From a checkpoint of a small masked image model.
Model: encoder activation gelu, encoder width 128, decoder width 192.
Training: 9600 steps, batches of 512.
Data: trained on retinal OCT scans (Kermany 2017), 49.9 epochs.
Rows from block 2 of the decoder, named by matrix and row number. Rows with one number belong to one neuron. Each number is 500 + 25 x the weight over the matrix's rms, rounded and kept within 0 to 999. All counts start at 0. Numbers have three digits each.
# fc1: MLP up (decoder.2.mlp.fc1.weight, 576x192), inputs 0-95
# fc2: MLP down (decoder.2.mlp.fc2.weight, 192x576, transposed), outputs 0-95
fc1.340:507494545517501486478545523504472527502517527535496457498479477500496473501508508510488499513496464502509517486518488491489488496467483515511501510543502517481492488464490519520486517489494496503495530510486517521504499460521496527512516475503510486525530494465540500486507500437542501494
fc2.340:502487479464536483514496485488527481518491482507494539492531510504484536484498494501499520502492535472496488508494521517527507512531493497515508510482496496525494525515495481478511482514523501484503514497506511494497492508490493477477484530509512523489471526520475503511503501540464499499
fc1.341:542503494510537483504500493465508461479483518523508487520511514493485467472481450480522472447473499517476523493521521494449457486499473459527520525509532464474483530483497508483493472469492501503506478515516516488485523499472456543524512468518534469514490507464465458529490508475485480527
fc2.341:478512502503505499474524511488523529542474482514512532522457475513521499507506488489518471490486479567481518474449506524501515501514501511453480465528515531507490480470483560497484484507497507455475487493499489574475493467503510483520527501539537482451487503538518517496520485504510529454
fc1.342:500512480533497506565460527442526420465519537539586500514447521528498406544455515611450508496483475504491486478479521585574539452434569556540526552444472574539538471505548500524595511542590533395553526587385542504488495530451510556486590504515517546451449576472477458578503550497500605513
fc2.342:543485483447529489439447478581536511483490457482458574569515513487517547495563494393520415515486556500501501526477518510457518508568494505508479491535543466476506487503501564473435461450463464562459475460516463482458556459505475344494498470497432499516436434516467497497485468433522451509
fc1.343:523474513552468449446503507492507450560496482508496528513537548509500517492579540480503546516526463455547448524490484465461495514554511453471543506496491501514500480488542511544520504491462517523517499511539450500432525490494461472520531509473469466522499509494500507510505520515502495549
fc2.343:445513468517478513518490505467519461522481488485493487461554456499539560469499549571521508564490456492459507465505461539537547487497522528520521519463519452547532467489486524488476522551467506530507510492493511555501476524463499542457446559515529475509483513497460511470499484506466463551
fc1.344:549510501550511482524440511474474491510500497491537518502526472514467498451473474538498492501536531498503552562464533557481553505444475484516486492491535485473502548510435506490496476476502487505537491468568557493492455479466523515474509521545485453461480470489510543518507516542470493516
fc2.344:468470472447454530473556472539523534447493524486465505528482505482546504515463519478495548506474498494495475475504462479478484497539492495500478521481475508497526474494571527486509532536461508483488468556502497518453523470529489484511490495543527524511515511485489477472509461448567497487
fc1.345:528480498515490495470473483537454457478491512493499522496494490497506472444519521528496501503474479561451491498454498497442500563524481500511457503450514513475494510512524509467489488513486492514525476495505458541480499477502546468488556551509486502510554495522514534496484515517485528490
fc2.345:496476484475472516503488489522502511526503456512533468436490509472506485494506495485428508522482560444549510491512531492480501502525497493487506506518534514509489478495542534526486510531496463504476455560483461470448511493497471459508494527460520532513482495503500493497495508527479479526
fc1.346:515473519513515468519475493519490478497482517483487486495475489524510451473501506487500503500490492534451524495513476493497475479500465460523492517499528482496504516539491494532509508490482509494491504476471509478502494499482514499516484446490514506476515495493475482490536496521497494449
fc2.346:491511521507468568508506487511517490497521528485488562503530506480428477496504487529502470487508495484482501509491512510495493517514484494513514491496511522497510524490535493505550460541517487488526504501512505524489482505566524519507486505525482532509497505493477494494499490476503496518
fc1.347:529480530482448469500526460532490486501495507532502490523535469499466479508472451482482510498497451548492498448482541479531526469504497497516498453524496487556512511497504502517494495468530476493523492512513532478499501495504455507537502521561516490475530500483488510473421462527519491544
fc2.347:518509522495549508496505509498525462458456537504527446511572519459515589489521533490481489498490548465434496505486492516528514490539508534528554534514493496509473477486510481442534488504506495539471534525511473546496487499517442453552469450487540441521499470465494507497542464466517443481
fc1.348:479516505474493537519511439531470546532497477498482500516527500475534482492493454507521546517541474512481507517520494505522513434527460504546514435503522534541524512511499497513486482468504455505505501526481457488502539525484500462530505481552532513511502518477476495477471500494490454510
fc2.348:484464517541479473471475463478514448515483522502520493529501503505482535436522522500507446477465533464452497517506532471496481501512470521472541508488466487476483471504520499491494494510489495518491474496515508473475500459492433517500472463488479497489457496488494510471523477507491494450
fc1.349:513488473478518530512531465484494514535510485528472524483475485496522497511451551505496482532528549532512501524524477480514504534548540458527519512493437463548468508526524521546480502489467483498580521530518480464472481481464487473493444477456508460485539502475469497536464464482487464502
fc2.349:475516454521480503518517511540514408493495534465502524518530530529467460442546511549494485479505500449514494457494505542492510498480482532501467498509540487488514471535501488493513468522535492528487523496519542563498512509517478488470497465529485495493514461510511545494517561490499478530
fc1.350:490517463522531515474488491494508491491561464405442509540455526482479519522492536495484452552521542513461454519485465478522480467511529507525538499536504520430540555509477471534479487514514521491463519474499525504485484448496528464496566482531456502483527490553509529501478539451515509414
fc2.350:491532449478470472510539469503474459503469557515510515544507509511484477498520404515532497498495497487533541509491481545519553523515489499498473459442518468481514529471505435505483527490457533516502526526441542478481492495500522491509464556489431506496510512489508477522504515546517522537
fc1.351:534499508525496500525594525494518506487493483543504538473415553507533488490459572486509566505499512552478502505512504467507494505504506540500462553481473480520496498525505515492506537516471474497506500495481489478479483454498505499497472474523492502531493516518494507464513526509478458535
fc2.351:461507475520467465457499527513488470492481540509538488550499518495562468487510474455539520539473514485506532520521476516501489518534477488474510501556492493489486478484531484490478427494522471529527487514476478465503551498517507513476544540463535472526449462505474536473522449483470519471
fc1.352:511541479494510531514506493465475521484507489491472493467484491482477481513460523515514494510498508442536496505484483496498490487521462474493509470507469476484480484518462507483488491510484485517474482532537484494467472472486501527523499504497520503483528517497481509491477456520516520492
fc2.352:477482506503444495514502496514492491504511509524536489496473485516503500482529503458506552524479500543470492511501503514498522489502480509473517535491517507471506492490550502490525499511496480505531487499482495485508504534500480490493493501496484495472482512500500488531494494492488486508
fc1.353:500494501479522475516513503501474511490506520488508462519521477513519501487485496477489484487521500501486496496486511510538515477485507473510530475500481495484477502492531503529482481473508469502471493482511491527512482490494514502477491501510504497491495478515476476500504514476511501503
fc2.353:492506530500499505477474517492541498526483516502512507492509533443482470514489488535495491487479490473476511528537481477451522534505503486476482531539501518515514537513469526486491515512472550489526472494500511484499504515504503491485497485520468504505519496502482494504514495523475495495
fc1.354:509479465472487489522483475496500545490519507487461483440487505546502475514463476524522479488534471569545496497476439475468520520542476488489525534453500496539498497524520495469455475481486471498504491506501506508534483513515528491540471499503519489479509532536504551489510514496500466525
fc2.354:485481501543493505524495526501496537476493453513514487491501506487511486541514525471515497487439534512503478500523501479541500465487498475494499487507488522483500503471508522495488500473451487473477459490458500496521501524501512486461518499504547497475484438445518499534500490522477506532
fc1.355:479516515508506526477463510485481548498483524514526507506478454521531481495506492503511534514511469491497528498488502533487535488519484526501493516497532495482522476497494482521492503519527528506514468465507533517471492477466513515474518482501520512505514482483492493491514511461460496522
fc2.355:488517497525506517472527497499502471491547489475535470509507476523484506476468491501531534499504492521513491490518484506518494492494477475512534450525478502527481451495492475521461480514497473500507465518472450500508512509514508535530487565484515529484484491511516498474510484519539515526
fc1.356:506483528469537510487514483486514489484483501491462464483518514467487489511524527524481479501495506504467515487499545489495493496500487515464479510490514532503512489455503499492498457500511509464503490520505495519505538497476519486484500505497509523476484485478523505504507506514513482493
fc2.356:487512513546497478506494493497494511501515500508518523484497451549502491499489490490520520488523501495515495508509486509508511516505502487493505491499467481505471508519518491501521535464505515506477517477479479479499494502510504488531451505512481490500508477520466493499506510501493496522
fc1.357:499473515484495527502516501523469498498533504541515503478475528518499529497491488491505505489496537459489504519489497524497509474456523484522509486468530490512478483506519530481484529495478484474512506505532528504540456490522493460470526505498510444514460479501467509510492520513510474495
fc2.357:536515489511486506524496477564471491505515514508475513522496482498511504531492469463488506524515541477517502533477509459537492504502542538520531516529502462474491478501483485506507523486453471518494525498478495488527473508538491492493473485506486502484537543490517482507498462524501490530
fc1.358:507467506490491537510485513499519507506511541492506479499524502517527509499492503502470510515529501462524466518547465440461491537535483508459477516498485501504518522518548485468501463509526515489507523518530537525463508512499507487483489506518508483536501481529469510529527515527479469551
fc2.358:507511469558481465499528496466466514475503448548501522543440496473475505546498516527541523528505472570493522480476528500555513493467503477534496505485512520516532470490468448502533507554471520510541506483480487509497431485480509468524501505505485553485503539524534507555503492460488562465
fc1.359:492443535498474539444487551497470540509503553508487517530502520544516491532465494544466540471468511484470505493560497500472449508468522501521516448519541525488481473530474498472528488491507512476452480475492497494499515473535537503500448462452500531522500480463481512503478553515460492483
fc2.359:488508525511504490552532494509525494491516462546514460529549521501483521490488467497548490558539484438478502442507496516491492529512468507547455526508485506513476495467495505514505482492524442458522447504525497485524516555541526497479516512545529522495510461496492504544486539465530491525
fc1.360:541454508528506508467487511480509505490524485537500462523463515468506456533498505497487489488451501475474539517500502526523520484472506492514504482510487519501505502508457460503488488494497470490497494511486485439492521504489483534504478527449490464499492492519506513513487482494514472469
fc2.360:500511507504491500489512508512490522515473503535472537491514482505487531474543505512494554518523510503529468496510482473505526523486531507512509485487464463534490532507511490509523523495496506498491534496490498479466521489506499480506485513527530519506512473531520498480475529522535509510
fc1.361:439504544465465517530485497497479500495514571494506474498544492537476526492467455481518534465539538462490514437476512498571545508518524473538492512494542468563472467534509502540512491524473490515487508482466498508481508523490437502443462517503496501476473533500446456484481536480501531519
fc2.361:507453520530503510495473464502492454460497525486476516479464507485494505512493480517488449525451487534503531509531495479483436484502475567521539489551510512467493512463499488510468486500476513506496463487483506505510507483498510502537517524491487443548513487505498541490455486516511512491
fc1.362:512492516499508490490488517498508496502486496477491500521487488499517496485496491510479507519520487514496509507507485511478493481487483478511518510491501491508494514486493495524470487510497484498508500500504489479505504491492500498518511466507519494487500502480509501489519483503498495489
fc2.362:494501483518490496482501484512520507498496493506505493492492501508498504507521479498502478473499500481522494507492505498509482480510501493487498506498511493481504486503505476483514507516491502499505513491504485494501490509520491503508514540493504491501493495505489505497476516494520510503
fc1.363:498480521479505473510511502480544458518491498504499452548522468486510529479478504521472523535490531527496522516540464490524444504503528476484505486486485489543509519489474537524487459509498548477489525514483506471497515535513496502502488509512463481485477488494460514481504519501444496526
fc2.363:526517520535515544522536525512484519474518495492543502515462473502464473512470492500531516513534427497491513486483503507498494515489485518515489497531501473501517486454562468522501461487479516467531506477476521479501489481511518500521492471540469472521479511470515483529503481468489501553
fc1.364:529498508515538521519476505455449503504506529524533491483483488484541495484512518506474491497524517511502518478484490514506503508494531514506503492509509507440481515487485507483499488490498548523506497467501506491548480483497517448502451535510517478504507446479482494520479506523458491516
fc2.364:501492468464480477520510505498531514489504510528475499502503494482504469515493507511495501508485470501503500535502488499473520498523473480491506515475515490495516536547490535510492538523515499522484451487519498501520488510505505486502531491516543474495499503499502492499487514482497539485
fc1.365:550493479509507522472476507436500537499498466503512510512525498518526519502485458449479528507525509537509534498483514534548459505556478543484494507504437449538503514509486473520466507484519508514478507541493524506551506501503512482497502495506441469548516503520506484531475472502525487462
fc2.365:495515523488489526511504520559511486482490480521494516524498462460474513503497516517490484487507549495500501504515463480466522480456568464472502499506523515489497509516505526485520502564506521513494478512509487493459475537481539476501534505522537472524460493495501530497531500449515494530
fc1.366:538475471485488524539509496513486466541507523520506494554510480469487527517507541489514514458488513511523449456462542541455537488523518538477481539517512508546474502508505518556515532526482494488506452546507500499476531503506525514486524511496457545518563471470493488474494508498464506494
fc2.366:497480455507482489514489511505498465506464469517529519508508463510546507521499494517559487473513487486479457521521480529545469526435518510462512484507484465535520486468540554538492534548493523494531499540526488492566541513478475503489470505520464526529463475501525487550499489476534516538
fc1.367:456528451486511536491538557494467513463496466511509502507550471528530538522454441501498501548535527505480544481522456481525506533500497533481510492505472508466470514490532517476458482512527463472517470540539472470535531468482520509524488528517504491474457510532515522548555486487507461503
fc2.367:522502574566477480495501507552542543465473476509467493456478471462513473538548519543506478505483473500497473514498453483451530445440513452504526517452503491557516517498514488520478526486509481528516534494494454551518483541483500540553521484506513515540478416444459486470541502536516530543
fc1.368:510529475517500512506560508489503533512450467502485473464507497491522509474516510552497534537499493513515501501458480475523560521505520525520495522477508490592531495530469521527461531496496522507482432514469509528534472462476433489480496503499504463480502502517479499523477498523520525511
fc2.368:496471490507522494485462513510468533500542501518499509530504531475527489494490493430512527451490503499444479538492491498487467475500480486513564457523530521490458480522503528505471470509517475482493498512519497471504542516499567487548496479482486541531532480524559485476528529443497450479
fc1.369:540491530516518471485514483469622503506559469478529491509471479479577561476513523520492472461504497511506551502538498543477478472509532497504513535508511492491462516523514526481510485536530553522520453465492500466463513508554492516503509500506510484498510520517478517484494455456539516440
fc2.369:515503534523514507527471494480514483481505509495480467486492484517474468511490505488478521490455520508475539496467483463498487480489481520493528493474508487493521481507464511505513465491429516516510495509516445501566525462515518542517487514493553537551517487521489500503484502507488493488
fc1.370:516454484508495465462480495491532468494544509519508478501476479471507471501495529480496537545517491452488510493515483493482501472514478484498526492491506517512487481498505479547500481507477506541537497539493524464469532498530479521507532476478491487469482513481500487448514507466503501519
fc2.370:501485506569505528483510467467484523525480528520547537501509509512467478490504433534546532492484471514523534494549507483542533514489503503511474513506491416496463465494491489512503500515520528442515489478534524451520509502512507532477488471516521535483501476469501480547478477523526478509
fc1.371:431508487529478448496490516528505463496507517524514485516480519482515523497453487497489509488529497515516507463505508500497474492486433516452535506488466522515470514525474438490533493551491547469465461489507536537473525513517502466520501447476485539480479507468514469548531530514468496495
fc2.371:559512504494542540502516552466504509518468494497512481506495523523476501487517488502520481526486540470511502510496492453496514510549552519551488521518536497487551478495493544508495523474472497540529516565509486504488520493500466533479506511542497485500498476553496525431487506466512466471