Rows from block 3 of the decoder, named by matrix and row number. Rows with one number belong to one attention dimension. Each number is 500 + 25 x the weight over its row's rms, rounded and kept within 0 to 999. All counts start at 0. Numbers have three digits each. After the name is the row's rms in percent of the matrix's.
# q: attention query, key and value (stacked) (decoder.3.attn.qkv.weight, 576x192, the q third), inputs 0-95
# k: attention query, key and value (stacked) (decoder.3.attn.qkv.weight, 576x192, the k third), inputs 0-95
q.30 098:531538481508503459445471485520490478461516509522457538487474495515490432502499497505517511475498482503525511457510502545508467517481516524515524557539526509551532514464518500489485502529490550474501517486507527494471523478492487517479519473493491501547473462537496494517492497529500499510
k.30 101:500525488480509469462475498520468478517516502524492477475505569520496484452485482554511517500501461468461510525461489486516450543499472516513479541528515543533545519533527510482486480519457531491521525469475536501490478515494482462494479488474492515490463536516486485532459458510510469520
q.31 116:503475479483541484532496485492487498516540499518447538509432507501503506547504501532494517521462485518501504508523499420520508516471521498514492506515492506512493484518496508507503510508537517495460490528468492529521526507497467497512506512494481499458480540552486501497487504478492546498
k.31 106:479512524467518487502482486533547492487534492492503511505488522491499486503555530538503484478471492506544502505494522487465482492492507452521492524504515466485512473512481492517464465476529479515516514498495505464507484531495491465509506485454481526539494515494459534483573518529509510488
q.32 123:436504492502501510530499499518476461487525473500500547495545441493519519497469465500515533504513528516468518483532467477490475539483477524487472502490514540529505501509488515536526487490522503490498504502505540494493555512494521506512483507483485499467530536500496465522487523526548519543
k.32 106:489492523528518526475509478483503451510483470518551494503493533486510513533513520503518507454450505510530460472516513549474511527473510507513498537542502500450538496544498487519531501481534445477500505481492492515508481461479487485528519495469507534490517469494484439521500458482509499509
q.33 135:504506490466471481488478474534522524509507493502502459467479545480496508474534504521529558511470491471467486478509505528543499518570461473481489510520473502504516488463468490493493532524533523511517500447483547487509503508511476467464524467514519496453495501490507505488493503510495517527
k.33 103:533536483491551515567492485515501491497537480528502483486517518464524466520500503505499473493515446513535466506498480514512506513494468512467505522526496485485441492515525482506493559476531449514469464465527532491512488469513481462496517541500464473471511448532519487518504491496518480488
q.34 091:522517497498451474548516469526463502456517511527467490531503496524481513512505479500506480488474502511497444456511474504538506508509453496489473527529480516497508480446470480507481503474488510492515519518502560525513502514497492477504493483511536514488489462478524523545492533515511518513
k.34 094:540558461478517515519497503537524484502500559519502543550500514481524532489516498484489470503525471502513535503524499512504537482460509483502493552487522484498507466477507489506497502472490495494502548508474495524541538539475486532520529491503537489544518484514536519495505516525493518491
q.35 100:501468526508454486484522508477516470494521473508460540525475513515509522505493531493520510463498518505495523475496514494466500502525526510479509473506487486520495500510496512477466497464448489493512521530500576509531501522540542466463524506460521546519443549472472455504530540516503523504
k.35 105:524460533495474486498540484473546474472508456492464516524501464489545500486520488466505498477500508493515512489501504499485548527478526469515472453530538432485478516521488479460493493487493497486526514501455545496499475514517488507473500468495514513533485486459481483506529559502503506490
q.36 110:492534512482515482472487491520490507515469513463507458467507520498500555482500516515493530465514511529522512527482501505516525437504479544543501492528514513562523498502460522491494509540525495518469460466510516451454483517483531466519518482507523525514483499475480502467497459487512466475
k.36 103:464487520474495474491533488484467511500485503485475464487435456507537512486526452507509482467517503534524500491481553502489513455470520497511525486541514514504526509512532563443499505500535454490473510473523481491452506486555482478526505505523525505495464491522496460535494506494521475455
q.37 112:462529501518521543443458537549518530521490529514515520450563450484513477526482520489481488491541510499457507472461541513506471520513458490508510499480499538540509477461532552488482499495475474480463513475509480519534507504488537524537481518524467494542509513513515500508442533531504470526
k.37 118:505518513502526476439471517565489499517517511496523501489481516508528450443486472511499488532529502504496497498459502536494505491525528512512532480474536496475543504422497523544532486512520462520476466494477466555449483475504487502500516473517461507493506479513455484494492507506510499501
q.38 141:473509471507539519496481505507455512498481452512515499455497483500510453546488544479508511527500496506489482467535516442488464516456456520488517506487498535535497498499512509482470514525502516527472542523472487519498484516511517511522447489505515489507460512487531521535501524470485517499
k.38 117:513524501460527471523461477527472513484503523535500538514516493487492504466473458531507492436493530507528520513439494487520520489494459478543496503475517510530502463478469470510526486513523487462515503473502485507504500532512467471501531525500527481507492496494458492477515498491522472483
q.39 097:493523517507503499543487540524510480557498464516521488514499502505515513497502485499501509479490489521469437493490476510473511515488539504473517435510507528471452503469543499546498485506490473483473468507510511488521473506510515542475458510506464477483491481467537433483510471488546504518
k.39 126:500473512523497492471507521506511521535509489445517480539477499537503504483478486516481466513508528494463478476471532520503541511525553511503525453513488487501473519469466505519474511516535475465456482496487525506527507499517495487487462469513476442463499523470535467479500502521556513509
q.40 092:464502558520477504467489503522511488497484497480448503467487493461533449473518478518476507519511550512497504476494500530509507480522524507458492447457474496517495534526524513514505530492521466541489555498510489531479490515511516504463485524468468517479496492471547495488473467500459495487
k.40 129:473496538538492491523506548517518479513506516466469497477495470466526477490486479501499506473482503533486473508508510519460502478491523507510470415466509511492510545565519510517507535504560482478502521505527484495472483505499476507466473482430474492499499500477532500497509479525493490506
q.41 114:534517508480529453500513477514492547531491503512492520474480503527513498514479529554492497483496515507516516520479552512480505513571469566549517488513461469499482480495484533485491469517489469512527462502508480485476485513505445521500533499542510511543444488485484529527519511569494472515
k.41 109:495506503503491532491503474498504472475478498488512498507457502533531495510519497496487492463481441532514467476481512484555495518510545465530514486496538500491515476502477573507502477481496482492498508478492481510429502504511515493487515523534484524498452515472505490509517473493513535483
q.42 098:474513540533552502511481472510465545432509520487523508476515537449466493514510496535529508526513519519503517537495485534516483467481488544479525489496507535490518530534520485444474488493508500503478524555469504506520505528533503542514506464484513515510485517486521465500545502486495473461
k.42 094:498518553543509467509488460508456530509501549507485503490535497486495533483512517479540483516479479510503503486524462497521539492494504518486493502508509540472506528531522503529517527522492528520496489506499465462517509524554480523522502529489493516497509469483505502518492504472511463488
q.43 094:546503501528484510528460480488501544524462559500522497518462509508485491485505504489495489498472481518467543522528460480517492479515477515504497522544484496527522489498470512516512538475474509514489488489484533482503511509555473507507475500471507498447506537444536549513506468503477519513
k.43 094:573516501509553531488498490486526525479487552528536570504494512488486507491496494486459447531453508485499524500525493518510514498475529469532480534525485474497488516533497456534487497547514476481476488540529492484471524510471509496515505480503517526481518473461494481486510507521497537466
q.44 111:442506472473477473444422507526492536495483475548544464497479493512535509474532524555514546504448476476503475504477522528513514513490498504528515473495548497462461492489511513455458503525463565455535545490479496496500477523507501488496470524514507487495450500469501513495478507522475456515
k.44 104:483437468476470462456474500523487522543541473487479514527482526492515488465516505488497461523484469494492513473482524470456465543509526475539528505549560469481463506443491511502488473498500489527512555485513519478528505499530477513477461518501466477505470508490562508527522518487499487496
q.45 105:465452503556526526470509446506517489476491506501489434505530488502541528527489537501542521506492520496512506498554478492491492505495506503489496508501525489515510508500469521484520490523488518504471470490461472508489504534508507508518517465486480565496502554522500519479511499470509495474
k.45 114:478431510531551556505525474509495494492521484488513467511521507483535531503552508505529519461507479447481513466541492502514488508459486458482475510499516464517520527544494486463480517485530499477521481504459496499494523521515480492473532534477493523517480533505466464506519510506500481493
q.46 092:521537490477484548470534493494489463520517541498500537455553503463477497481485510488478481551491497464499474541514521509512561497549497493458508480508506501489483492481448458516481490484491495506509568513471471509480442482501491530520507535471497465480518541483519543504508507482451486501
k.46 084:513520489485501515533482538527502523526476506509487499467524498514439527517509514463488482526506518477517443524488489443504490484480495469484487497446491491475495539523510465518504509512478477511495509492474513485519532502536488463453466556501538544473497538492484474462504538494532502498
q.47 098:488437502528513498530463480483482461530522509527460475509515486493453508444507487524492473530508507469497526502503495475471504456526517503476504469490474500473470503552513474524513489511469507520503496492492495510488493497468463490477449562506497518499564511495481491492493484482462480465
k.47 096:450521488501496530491492501440447508533504497472512514503521503508473468485505537497513548502530523523502460510499482486490508469476518487484450504479463513529554506477494449519528509517516532514457471513496504474521481482532508507513494539513520556475506529494501463500549495476509488478
q.48 094:459483491492507506503486514507509497525514472503486547457515510448506490499541549495501528539519510508510491542522469473513485497519505476525541541527516465501469462450460472511490513479460508525496482486477477553548502502508520510493468509484497474459526518484498513506482454504502518481
k.48 109:493463466496500520530513500500535508479501531511537501527495493492508496502505484483491485532481493482497486515514479495501494522492554511556533480530448430476481499473450487528506487515484530488519500508463457541470506475489502523537477495531473478488528537513505494511484494499483540486
q.49 094:506484536499515490537476482470492466506516516493482495513505459456501511470500495482523523485478485493524517543510523494502506543517446492497485468528550518501486515572504469473500483499521497550531507504526503474496496480497505449473523497491483516502457518442478524480528515503484479511
k.49 107:577497509514518517494515457443495452456531541515483487519495490509512494493514504449526546466476536498515544524520525498502512522492467507481499447523543520510522510552494501480507499500454483492518528507503511487483487511469530459502557514523528564471471545501481529508509509478532498512
q.50 112:537461463471509457506506496516484527522513496510496526514498509503526520476489470516443465510527487515518502493468524532472492498547505490521485507506522458525508482485486512519503502531500484512526464423546482471512494527477448509486527494520483463480456500507488498485503529508487490514
k.50 094:508467480502462501527497531529516550486506490513532491496491527506523541521443560521463494498496509501505502479489544545507489539507523494516511494488485519515508489502541497496479475487477512503431503521535496447471470517527478463501522521538495490495484470447481501469525485509491419507
q.51 133:576505505498469473495562478489512503476527483469458488498495508503533496459501451526479470518493502527507508485437522529465500499567476474497501533529481482472485479489476499551545502544494456507518499461518465495481495481466496503513539518528480470507477474547471478499479511542523505495
k.51 104:498524513503513514501568493475501485477488477566500537466482490553483490512497479545471522479530506492508462475469524506523483556479502431493514519508486506530542475441525520496468539499499479503480488511515528461465498503504523513500528489531487488499470491484525483529493482509528512518
q.52 105:542475503530530514511493535468490451567490496460499472550444498500490490501510510523472459489436487484483463491511542485490531493461519501501527457484458523508522527515489531514502516460472496486508512496474461511447555497507486499499478481496481508487514515516507492491471477509523507489
k.52 113:480484510533487471531540503519510527497505498504493506502560502455497445538488512528510505530564525534495502515548491530500476507468437532487507484508471512494520510480497512530470500538522487554495464494541498491512504499502503525504485456507496467527510494507492478448498527516485476526
q.53 090:534502494529510520456498500469498528502503489532509559506518538502497492498495505537449459503490548528492541477517513472538486524519456490468536518481504524494502507523527509489475501533516534511499499512548488502512497547512493519482479513532484513505485504535496485505451522495509496482
k.53 092:552545537478487456447502497517474523509525517520503505468487522515552500511490525525500472506533504476449509487491442534553463511510487486493523526507505527522507491483545534475507499533483522503510529491487512519469516518534495525484529480515489514504484481510461476479508497476479502512
q.54 105:454512491483479498484514471494502500529505540487492536511494480466461505504487555511492525507491513538533530527477458484477483490538514488494518492489468515550522513463484526466494459510460478500517503483501540502525501524488477490474535505514512526493476506481515486500464461507496488509
k.54 102:479488521492483521477477513488502531522478537512514505502474518511491508457535530499534521477545492513469514505507488506518510505480515511511500474521508505496523504502486523484548505508429483487493498474494476487476504514518526532484545504537491504549500482499475451498473489514532519497
q.55 100:548532543456479512449489479486474483447496469556483494516502494461478485491491475509507490515499507498500535525470514479531533483500453479483486528540516495495473536521499507490476458478459505506519494527494502517479490533458498504513480530531508519486517468510485489493468502497512484483
k.55 114:588520552458462493467505418468482498479519528508502485511511481497514508504499503485516512492507468503486541575477520519544547530516509503463476549562493527505507512522482537499481464507492485532523496523461511488488505485519491480512525513516535547495501509503479500520508527519520503483
q.56 134:476468507479478484467521481515464520496462475528515425515511494501522536452479491500524508513481529506502499505516504504539509506517531463502502510517492462474487483527489475499532515516538502461510453462510512505476468535465500440506516471493493475514493446456454467491492514508502494503
k.56 100:488510507476510495499476468531457486497485496497504464479483456505477513484499497547490530511518503504506538494483478480489493430484481483522482504515465452566543513518520485468510471475491421468508471500487529504520507554493538499494520530512473484479479497555494497540538538508510436514
q.57 095:449520492537527466477483531487519508541511492480488468472485512484473457488536484508457528492518525516500521489517488484465521482473492506536524471473474520519516513528466490518482462523468529465521499519490469481443488512480528507469507511459489506488469489504485496493497462515489518500
k.57 103:449442525554490465510534504456498509530496523491474507483503516529497476477499491474497492468519542519490489426512513529431505447518498487489513460505468515491516499503522515496501505490502496507521490473536510517494438550487496521494475487434499473512480527511499485464513473485486474497
q.58 113:491510501447473471507493517505447487506510495519470503480516507504505524482501494526471498531509489488518527527486480505487485527506454525517486509486519524567503470507470503492495529490505507482490502486499475509531529519513477502499515493481501499504495479502525490502484471482475563551
k.58 099:499505526474500504523523475502466495509488517515494516540489492510478535490473514501515502500539477520505497505457507521494504506497481456511567505483597546526504480473501530499495520486495513540458471508501520501507478499516486535524511473495511467491463509486448486501549493489529507521
q.59 106:474520453454485502541507499501463529528479509517503490478485541483482520504531482499503509518495469528469502513522491496483463534494515533493501540494444541493482477478474500488544469522453504492488479528470474471494499459521525487485511481485464539487501501506521512512479484479452498470
k.59 127:498496450496499499540509490503478507504500513504543497530490540528454532511501491509519461496499471481487480521499476491533466513462491522485508576500446488492494492455483489523515479515512515517474450532501478510522495493499496531509494529534490510497521518521479517476527502515522482474
q.60 098:491438503537481514518495494466491466426478532525464492504463553484510490546516504470519504514534495500528536540504492474500489505514487490489508503535470478530508508538462521462518470481498497537521516484483491482484558540470478481507539486486503506522451480508472522520483487462520504480
k.60 103:500472509534481476497552466442496497467504505510501479504496486508474483482502543493507521499505483515503561485521484497532467470509509487483475509474528529507493499539518537469484452458477547536549502507519468496475499513521475504513508493521506525524478511498485516493511531501474492518
q.61 098:502473509486504496489529488467503517537477551525492513517519497512469487532519491547492480495498550515493537505505515485468504518507489481528500493505462542526504459510496474504486511487490521546524541552503531465459486500456502503461479491506475507476521541513553509515486520493481473489
k.61 096:545556485493514513469518545475509462499479469507517529503503434510510485483489483500482498503525532567550523479539511534468479463513494496497556543490483469460510529510524486489506485524487515518468476523484491521500537487433514503475502495502505500504491485545542526468483495497476493505
q.62 092:481489511525480496480525528487513483520518475485476490490432475470521500488520497475526513521521530496546507507459548510459516495500509466484483468521500454459461510528496509513518532482506505495480465566476467458502494511484505509486535467476468475477530480468456520516457520515499523531
k.62 116:474502526511486486530526507489550461508490430464470538480491458460506535521512502477539525525518518500555498513465528491443484480518464459490509446513517467503476462523488490497524514490505492517521460547516506495507521498535550482506505495474458486493480483456467504487523520510498531505